config = dict(
    train_examples=97085,
    image_size=32,
    translate=0.12,
    norm='layernorm',
    norm_position='pre',
    width=128,
    eps=1e-06,
    max_steps=27300,
    epochs=72.0,
    lr_schedule='poly',
    final_lr_fraction=0,
    warmup_steps=810,
)
Rows from block 8, named by matrix and row number. Rows with one number belong to one attention dimension. Each number is 128 + 32 x the weight over its row's rms, rounded and kept within 0 to 255. All counts start at 0. Numbers have three digits each. After the name is the row's rms in percent of the matrix's.
# v: attention query, key and value (stacked) (model.blocks.8.attn.qkv.weight, 384x128, the v third), inputs 0-63
# proj: attention output (model.blocks.8.attn.proj.weight, 128x128, transposed), outputs 0-63
v.23 093:179080139125178184178126143152143142103109159139173082115111084070160109136136148141081162180156171173112146113156159132134137142167119083140162140147098088103098142116141163138141146167085112
proj.23 076:122155097182127136165080114160108101103167128110102133168147169118150112093143145132093101104137116147103146140140157084169167161077195106103090067136083094118141190147133098128111134079091159
v.24 089:174102137140099154107102070145183102156152177161137165125106121177143128074115114153090173161174091094110155071100171164159141108130087094158126090182133112079150091160168166125140174162122178
proj.24 074:137094145168110137121134151157153077155149129173095126177132127164087165188140143122124112112180080096161150102163152078070089139185183133093087147087120112120093110090168075113169179101151168
v.25 089:084116163079094135173170120109185136153111095094076176178081092090100080161177153190169155117160081108144116132160153114137135106178141180082101179088183160157115161165132096072119127077103149
proj.25 074:076118082158141159122098145083173149156149097097096143105103159104175107098139106166126108130165151167129105166095105159147124097150121124150165153128168091162117072133133149177190167085114102
v.26 088:138123069177098150169178168174152128113123177079110148096099117120087107097117090132150136082153168138101096155156126119110091149168084157133167168172086096096159145147188069143133078092103113
proj.26 078:115094097081091160164119141141171152124113136091168106088139097169088144071131147093091129130092153104081167181095083080125090140169067109110178181159097158141116171126088090139099144075132175
v.27 083:119167100142127156093151082106172126128160156068143141154146092154089112180094124130189072110106089148125108122160112080159166119141143100171137111094117107113109103093175119179107093115117116
proj.27 074:089135120116094128177121181121089156084177133155189149114153087088142158135098166113172081119149120164114132067179102179094142168173049171148140158151144177171105119167137147082151138180129161
v.28 095:184140163126114163106111076091125096100153152087090113089138104118156169158152152153126175103138162180097111084164086109100071080152103109140160116128091148155076167102156158135106163085109110
proj.28 076:111087110170083115130093137137173144187182170155085140135121181135180161144107152150104182107097066132117112081187119171108160154122080149155098160178157122099123134175105132163158178090122165
v.29 092:179118178091103116156127087161087113105163170180098116094103087162175142170106067133150164109141102080084131098137164128161073128185148127135096079125083186138173083118082081144171142148181103
proj.29 075:140158124122119080151181187130160172126172083114126136175138098129108127162170119169106109110170106172136137089145090143084140121097176174093146089079075102085089175154169152112113148165173085
v.30 118:130131117127099083084088090166118146106146131108127124101074162161169115121145154146156156118159134161137100120186085102125093107138059161159123126132122166128101103113139159124141165106114117
proj.30 121:104097084141112119112084143125133139158128135082095094104161165151128125120107125136157135143154114129136135075189151131163072162119021138135156193110102149141115018133118122144170115093153120
v.31 084:165104198095103149105161125111125122074162139105131112108130145072082153120102126181107102093081098128145151139107171151165076090097133174124118124197128156128124086112154108128083173122070184
proj.31 077:120167128170143125135168107100130158091096172128104119121101147130113128142125137132113123165094140091089177097090160185155189131178175093162104051094127160172104182139146097173116130127156121
v.32 145:171140082064085139088105132136166098157109144109087124106121164132182146176184098141117155159115121140119085103096108131135113138148120195166164163091125128114167060079175173196189118123157134
proj.32 175:134110045113143109106135148122145133137118108099124131116140120111151133150142105108133101117136115129087135092181107147177110156118000123121115216113145127145116024113102140132215141118153135
v.33 090:163126140131089166076129144170183132169152085123111184113101079126126079170144086155170098091172116162140116130138164175122083074128121098145125086137123163092156069139156074141085102152107091
proj.33 086:150096086125134172103161103150122085097176156096110104080155143115146164094152082142135161136175076089083174101130087097151074097181086153165105147111117127167138034132115134146200159123112102
v.34 083:103132126113152123087147107162173137173137084089137173114129145182129082102080148162142118158179108172129142113070099180114179080080078127180128115122090173117149161119118106179105093096154095
proj.34 083:089097148086140150155068108176173166154089144168108153177089173088133125146117080125146137090127113164154101143129175130075143142157221076163103145143165159172175169100101122154086092149129083
v.35 121:191068091085107179125110163124166108176111175097152157109160093089109140173148128120124167096125083171148167145141129173151141150141097194166108129160161120143164094096119113165127101173139113
proj.35 139:110128042146121141087129110143117156166125126095110131102128141135128141135115123154142129102108072150101130082171118120159121128137011112113136217105117132123138000140138126139187140126150119
v.36 102:108142189153118137101116120184150158129092087170169084153063166101082079059114176126132153167139121141101149120121158100103124162092187084073116079117125074123109145134098100114109155131115092
proj.36 128:136132166137156110139140162113153129093133124131118100094145151150112106135156148119104119112127115125142143151118123148137179107143255151097147032125116101134104172149152148092043099098089098
v.37 088:164162154161080114150160162079159137088172075145150117117126131155129104095098157151087165088183161119194141091076143127144178145164153107178148151105149142142119088172161185137156171159161089
proj.37 085:133171120104172167111143079113124085153109143177087105167137154170129171159143101157162160172079136138102150087169091128142182080112169092138082084134096076094130203095155169092109132150132079
v.38 092:182156180177146183090085172125079170112128160172165143125105147079173113160135114065105118079109169169111139108126111082097128119123155110150080139154082120103129117156159147121083192134157153
proj.38 091:145167200120145118153134098109150170094120120164129113105135129110143118140126119121123114152138129090134095123116125127085158095086255114118152081153154116093110205080114118092030117155081132
v.39 094:086079097162166160087110086108167104179157132139179083083121088144183155181164085111083127125124177108152160091157125140105167130181148177140170100152075100174086140081121132089176143136085081
proj.39 089:085171206100161126166097143108084133140079096175093134114121126173166145131122113162160110118130116082183135182076087109156173096136190116151105086150154102164137208136149151139081085151094134
v.40 086:166132133131153162098115091112132109160075121131095120105104084155180146092135173133075154084101105100162093129119180110145177162114151101093114104166140138092156090159102096104155072140110161
proj.40 074:152180165130153064177136108169182151122168166106172160089155092162146089165095131104177179120102095143184087165087099075175144126141130099080073116167109090122103191125132167122149080124107170
v.41 082:110103134107081129084127136096156117072083139158124136079163124112126091178122137123105180148116176128092087085104147079076097102185143095133155071150163105096153173151177130077140082147119130
proj.41 081:083085184144167115109107106112132082177137148140133158095088097162097160094112081111114094173146158108108080150135176170093110149104194114159164065119156104099112231151122174146101101119070130
v.42 183:136111068070074154118113149130112144198093111090127146148165126124127178191160128126124134119157073128075113131150121164180120101108061188158150207135171158081166061082139167154187122100140136
proj.42 192:125102073143112149098126106135142153129135114129103105143136151109154113113126106137150109131119105136092109066139117142161093147120000138122140223121144143141116014117126135126215121122140147
v.43 214:078161198187148109169174114159113111096148116162166135123112096142084098097100123152111108106099167134151155139132110105094148131133164076102096059121121099169078204179067088070090155148095125
proj.43 213:141144214137144119151129119119119116130130122144133148143114138109125108127139128140144132126110158132164135172089111123100153133119255119122115030146123130138130237115121139124040107117117123