Weights of a small image classifier: trained on microscope photos of single blood and bone marrow cells.
Rows from block 9, named by matrix and row number. Rows with one number belong to one attention dimension. Each number is 128 + 24 x the weight over its row's rms, rounded and kept within 0 to 255. All counts start at 0. Numbers have three digits each. After the name is the row's rms in percent of the matrix's.
# v: attention query, key and value (stacked) (model.blocks.9.attn.qkv.weight, 384x128, the v third), inputs 0-127
# proj: attention output (model.blocks.9.attn.proj.weight, 128x128, transposed), outputs 0-127
v.65 204:139133083145126116106129096121152128117144138126158133146107137122122103129145121160162145153110100132094128096180118096176094091139081146128129172141148148150124076140148166118172160130169113124113123162140092155100150094109105136147130099094105106101167110148097135139143109156138110112158103147149087114173148111131159155105129096092140127121137130164151124099156170137150133144104
proj.65 177:119125061132125118121128132127134123133133134128106111126140124121135130118131127115120136142123099126097125086173129140148101135145033143137122220130148134122136055125124119134177122115162146128122132123133126142130153117121045140139118127058141129129148117129133135123132125115134135127222106123135142130183134116122137119124135116127123117133113139174133126097131150119137131137129
v.66 079:107100106111104130155103148104100157135150144122118110130135106119156107088158125130088146129156091101093159110131104123131155170097120135107120091096100152099156135098133091153098133164098147136153139094119137108143170147115157101099121160163116113090154160108125095152171157164099155147142104163136098083125096091154157112151127154127137093124111142142124103117125100147160149148148
proj.66 066:137099116158148090165111141145138094089151157157127119117165122132154095101105102138159156102113112145117108152154108105149143103169098168083113121099149128105161087144155120153133132160091132102127145163153103090108125106160092135153157138153099125101123156156127117160128163125113138103097162113134115104106106115138155088091123164094117093140125126100101123150165135121137108099166
v.67 087:147143161113145095159109105114095157165112153137103120119160140141095142104148142123084155145120110106109094108111146184082160161129125091099094073126140139112154137159075149140133095105085140108139171141135166121109074160179113114108139111126128126110100150151150147141127111141162111140092121107120143111101145130139120120108133179179118127129105113121121158143110102141123140117143
proj.67 093:113111167132134139139132103113139137107128107147153109134113138128102111132105135141134124149114140121121155168096138129114130097106205127135119055103106120108112203143157127137106149151146109103124152141109148146121106144115150110132158148207140156145145154106138125150143105135109150123048133118126108113100099102131121148149118148141128147153141113068139153118104085109147114158137
v.68 113:131105117108111148112110129135137134147115144141168151143121149121135097116164151138117141147109089108102123102144115091140073104141068119102156163103129169106149081139139174137162121122174145103126093174149094173123159137141118140171130119078100133115178114141118104139149138133160128114168098154121123124180138129151146152115131110114134155115113172176160117124141149127133118157115
proj.68 130:145123075129138143105126116109109150129145138129113123112127141136145140130114135139142145122117092110092126070167117145152124144140053142136129206131140127112137043135136113145180134113155124113140134132116145139123142105118074118121135118040145126142144114128122133153113133148106116103189115119116126131194146141122136139110130110123133114154124124180121124108115164147138113140136
v.69 079:138116089147129085121120088175112152147128157129089119109159114163159161093122132143139124164118120135100111114104094122097154140092093095098146099077158094159105129135147089129141142091160099161129082102129155095098129163125109154119134139154139168144161116108137121094124144166145144102123114122127134083157128137136096109163130132125134110114128165118144147102167095087141144115112
proj.69 068:120099147113136150139129137158144167106130158146144161096150139154148102134151119166122099165092104107171139109139146118098108159118156108114139107117117151160090175153130143098127151124145150160146145102098135135090111155126183153156111123169147109099091114155099116154155112160121146119090136126148155136094134144103078135162113135161149097135154145088094116102109134110102087104121
v.70 090:151114130123106166148100151134125149128148115141165135121148153131161136133137128121160153120123115128083150094154107090132068128151096169145154182150159123154149076132133153163157104112167129145135091149101117166123161143129084105139135121085128154106146138141102097160103113156138142121154131159158096150169130152155170159136093105111124160122120120150162095098149137109131152119135
proj.70 121:145141079126109120098140149105147120133117120109109116120141125132112130117110131128115106132120095109113125076175134116157111139130025134146144221137113144114136067118131130118176115133153142111137120127113108136120147129146072111136112130048110109116155144111130137143110116117123124104202142108130149153152108129143127135129139147126149123137107134172148124104116131126126132111145
v.71 078:155122134170099161164148098141096150133150100143110094099129121109089137148166159104109093140102127107101155104117094136092136125167157119105152141135155094164161139109115149152143146154147128156139144144173162115089140099103141147141116080098115091124116144142091101127146091107140091165130119103091112160109116109166108154106137164126139121128087119158162144158094120134109117124128
proj.71 063:150127142135149164121099098110144150109170167125101133096166093132095142162124126135147110098117104089165155118133113153140103118132079130130124166131158138107132080147150096074139163126144151117125124097105141140109108156145095122139159160099117100120122143123114098167137128089148099115127101154096137166182142157158113161111138150124108158102157107150126147139091115100167099103133
v.72 079:143088122148105115099107153148157112105118168100156152098096147108155149141100130100115158171129125079123104117144102111143085142105142130094106094107165136167124158116150137125109159170110161116135168140139118115128163165144133113130133112153109090122102154162141131156142098130115090131160113154132147142137129166109105111088128131100168106133165172101101088116153120147167094115148
proj.72 064:129123132160101104113115147141108135163148147090098119126139112109096120127140111155101156159169150120124095144130114126164096093107126138124163165100103140098177091161114131142153091085131167150116139164097158140122096158116087141144126149092093092135115126169141122142158093147083154165168159140103135130100163142134157087124092117111137120116126104152116144128138091152099145132111
v.73 075:098125135163121120164117149139128125156114145159092145156127127154139164158162174101164128168118153137157082102145122144091134107160146161157119111145125117117092168135142144147133140115129124150151128128124150080168139131115084099086173163139159134146158150152164089156157161130118152160146147103137115121101165107116145121148160116093162111102152101137143133129095151123169116098119
proj.73 088:101122150126150134126112157136124144096118124141129162151135121113135107139152154158128123151134127113134108144125143135113160141108211118103123087126148098103124178106134096154066151153127134136131137131099154105136106107095196101108157150177142147121119096100115121143129147150115121106046152102151133130105125138120105137156132105112138108111140141056109131138141087139103133101134
v.74 162:082156177126137133163126148113125126149121106144109136123126118143138141153093157101107105127149142134140123178076144169088165167088184129122127104129129098124146180137094111128096123119100136167141126114125141080179078152151136130099112129165140131145092133111154112130104141117114138145075164125099170129086114131135089112127131132152138107158144126106135153173121119108115123115122
proj.74 169:131129194114140117137131141131125116120141116145146145135132128132126120116120120125132144117137153135153146164112118126088140125119232127113116059126128116135129211116141140135054116121109110142134115129108136115120120142131198130128125133197120135113102136122118122118117132122127140138039134118120114136083130117115119133140117124132121143111127131068143131146124083135113120141119
v.75 145:096145187121132116158113144136128140136126102120086142136132123164101157128116156093103095120140160122166130178084144162100154154123157111137098107122103102112120166152096117107089108111106141132147151099114173104156094150143134142095125139198142158152095135103146128125123133128136134126070164132095177147079132115115106125138151135158143136144124118098140142151122093145112120098141
proj.75 168:141123193127129135129145115124119133120141143129124141107119129119136120137111145125132140115120159137146130183115111110099156107119232125130118042114130135132109214140141134120066134143109112125116118121138127116140130137118204128110133124208129117111121117107124125123135118141152134120068131126135118134087114121116119125142125122108114140122141119068130132151141116122123131141121