Rows from block 8, named by matrix and row number. Rows with one number belong to one attention dimension. Each number is 128 + 24 x the weight over its row's rms, rounded and kept within 0 to 255. All counts start at 0. Numbers have three digits each. After the name is the row's rms in percent of the matrix's.
# q: attention query, key and value (stacked) (model.blocks.8.attn.qkv.weight, 384x128, the q third), inputs 64-127
# k: attention query, key and value (stacked) (model.blocks.8.attn.qkv.weight, 384x128, the k third), inputs 64-127
q.92 088:111165109142164136152154153107136147146133118141140108101177092125145137087084138121154181164158074125123155114117086167144167143133093163127139117149120127129107129126131162152138142094140143
k.92 083:167112136127127150135145081090124135128091108095187146141174079094149088156098115143099126116131117175128080133107119126111143124119152135116181136142168120162128101103120135101146144158096167
q.93 086:161110121123133086106111152118156118119079139148129171126089092141132155104162107094146146147151154111119118139154116111135107140167162095110091100163137137126137167114095139143095152123149096
k.93 079:118101092160100166136161153089156136117156141158129139155117152147138147124114157106133141106116125111103123123134098149130106144132092106109087104174153124113114104095107169144133165125090099
q.94 099:091143141124110114157077106123146106112173163093117089107107168147159116164113096087135108142116156122130148144161117161141129169174145100112109154129175090153118115142099093172135126100129144
k.94 087:127155148122119090161101153139114099111180131140096111106104142134166169128120170101101128148140190069145155119146167143145121140134147105115095159167118133127151135137071170173136127139137139
q.95 088:123152138119149125116148149143168158145160127103140113158096129101150140172109123158120131137101169102130158148130122083167121120151108100127104147090147136166156125129115130123113098134158104
k.95 080:152129121156126164108153148162131104120165174141069107145095150112171128122113149112113118158129123090136118099116147133120116155157122085125088111156121157089119094165145174147151094115141123
q.96 085:175161155158139144099166142144146131092095119123118137137097145143158131092147163114107164125127093163125145135134093115160156074127151099157158155119101137121138160136179109094161125158132127
k.96 075:140088108098144147129152104099116111140118084109146095141079141101167150138098092135113101114121117146131139148101085152166142127153150112122108161112151132146121143142123167140100093131146120
q.97 083:128158117137105168149120101154130118087116124097097109159114144096107154100122143126096149158176161102123101087132086144106156156153173107089127169127155143155130129156153135100105127127174124
k.97 074:101155168133094128140088133150132128135166095077087139107150119154144149142125134087141169138131149109141101093132111093111137164107103105095153126091081148151120107128126113102122124110154155
q.98 093:133137157119127120148144132086135100153111145079104143096147128151160093150116125143168176143141154113144149097125127163110163144147102128116145164106134087132166094123109110122108125124157095
k.98 091:127102133119140133139153169117165119160108141112073089107109162129106107155165118104131106117124189143162106119091153114113146153159167101108092108168108121143193153159110149172140131092155129
q.99 124:111107097148111138118084145138093111142150160080078137106130156096163102167153110098127118134118166087143120114114142128142108162150123134120128143096146145128173128114087155140111156119140150
k.99 144:154112084104117084150127147143114106157142152089099103105137141125122098103169149106177133113139181086120112115128134118094145143137119122125110132158126101127185157117130125147130185101190143
q.100 090:144126170142126113146094087158140106167092148185147103128130136181119170149148140161115098136100098124102145108129114149169165130142086125108138115108168184130095084083101118084132097108120125
k.100 083:124113144080122131164142108085143150109120125186152113166158117165102149129147120144099148135092136132145160164140096146120126092121162091150106144138136119082069088138149127105157106144131140
q.101 097:106171132098138127126118124115134128110095113120172123147107098182115113129091150149130095141085117141099115151153151168159120128097145158156139112155111174100125136088104152150161084168123133
k.101 091:130163136110157130087090094120109139090131135135163157099145120167117137100104088110114125136117103149110111126121096151157091107149160112151160136137126146110132153144105108130092083159116141
q.102 095:112150135105129113122152107121160109139147090160177161139104132165085159109094132151087084143097135133142104110178124128133118102112148102126100093117119125156077100130139143103121130104103100
k.102 091:108147162116095114139140098134100128133097092152144115158151108123151163113095107132106113137154090181145123133153096141134166096147129102159148168102153132085069137102148150086139115111135087
q.103 109:137104104127123124153079123142126115163126140090075131120095152137109136118116165135154157107123167136143155132102123160101139159149107127082124124108115137145169171101108112174143129119156103
k.103 116:156113085134162131163125133154143122114119142090087134095157117100128113093153176102140162100118172093139110159116147104118135122139134144132098127137142137147150140114139130143133193096152149
q.104 096:126131089144168131155106129112118118101119154110118114155104143124132088115128167141162146145145147100179101150118186120151108111164170102098131140161119076155152158146098119151152143123142145
k.104 098:099118093129131109137137155123104126104155157108102127110133138083123119124163178086177107153113172090163130148099104128111123138178152143116082101150099091151181124131119149114153182115126120
q.105 116:115102099137101118136080115134105094104156148112088095127139173120110120127159161108125146147128163126131116140129140108101094130143103142089100143134112108131176127131085119163118173095144131
k.105 120:122116077139127093145152130119127145103149152093072144123156152130138091131149127101159134131120193096165102117117133103102150151143123136121101093142115120142170136140117134150120194132189142
q.106 101:113151084174104127115097138127119091130173137090075146107116133070155077163120117094125141160115195137115120101132118161090119159150141098122101114130119104130120130135124110139125129094120149
k.106 102:136137093160135095145114118150115134118123153109062120135130123107137099140180154093143164158107147081152151120095143106121109127114114132111101137163123095147172158102094127142137156151190150
q.107 127:166157114136118142106142141147115141100111089167174155135144067164110158126135103149135136100133091137101129129164084107112139089098130139156136149157141143095096142136166110122147107145114115
k.107 141:131131166108131121119133093119113111119110112129199119134115141153118143146086123125088148117142071168142162118118111172145147136098115134115143121096127122108072140125136139092140076136097126
q.108 089:141160168138116130131144084136169132110090147163122157130150140111139128115111159117123091146090101143089110156117094160158156131098085108125114112158174105129125135115164113139147082125121126
k.108 082:155106163087118110142128117112116113098104114144165131117090122134118161096142144127098111144117095135111120145162150124163159124123091118129120094141144161103105088162164130108116144131128137
q.109 107:085126104142100130154127171134139121126134110098097109104091133079152121147138133112116159087142179102112166090136148102115150156144110110122123148126122107169119124114123122164140108103140137
k.109 111:132144115143120094148135170126154099110107158123098130133163108117150112100183142126123149126099166079149118140105160097122146129111121113096088134120132120129185112137112139175132189136176099
q.110 100:092135135126149136165141158104101132165113161078087101111136136128168079113133143101137168155105156119130097129143126131101124136139143120132124130162099136152165151153089102167148186110137105
k.110 093:166128122165141101157099171134142162140113117122055144124123109138152107129123138136157125108150149084131120133106151092087136117117121165094104093132139133127154171141151124143105145128148168
q.111 090:110132102146127164139134155157141163162123149147098087094113167087156090151095170099128156108098172155158163156114160116090099142094142157131161137167122091104126096141154098122119164126128136
k.111 082:129101102153098157118125171140122142126157136115156124089120136092146127103148162125108157112099155125107153128106154164155112158168114163106144114122094134157164154149159131126097169148173147
q.112 090:140136153098135114124110133098102127132160147080070139109122155136113106139125104128164102111133126125159148117082104156112112178100099129124085152121132117133150096147145104114107144148158097
k.112 086:116116130161091087129126119156124149146136121122065113113101118115141112166123142108152118118089169098128150137149125103131141168159143161136128161110159162120134102108072121154129156140124148
q.113 105:079116128099119119125117102096180146127119094175133107123146124111095120135139131100128115069106131118131145134120116163164090108118103095133170096123183137138128133135100141138157138176115085
k.113 091:100138135180156133118083154127102136104166129109090106146103119110103149141153165131150177165167167074128143103102146105145145156125128132105095138137080092179157162166083156102180151130133133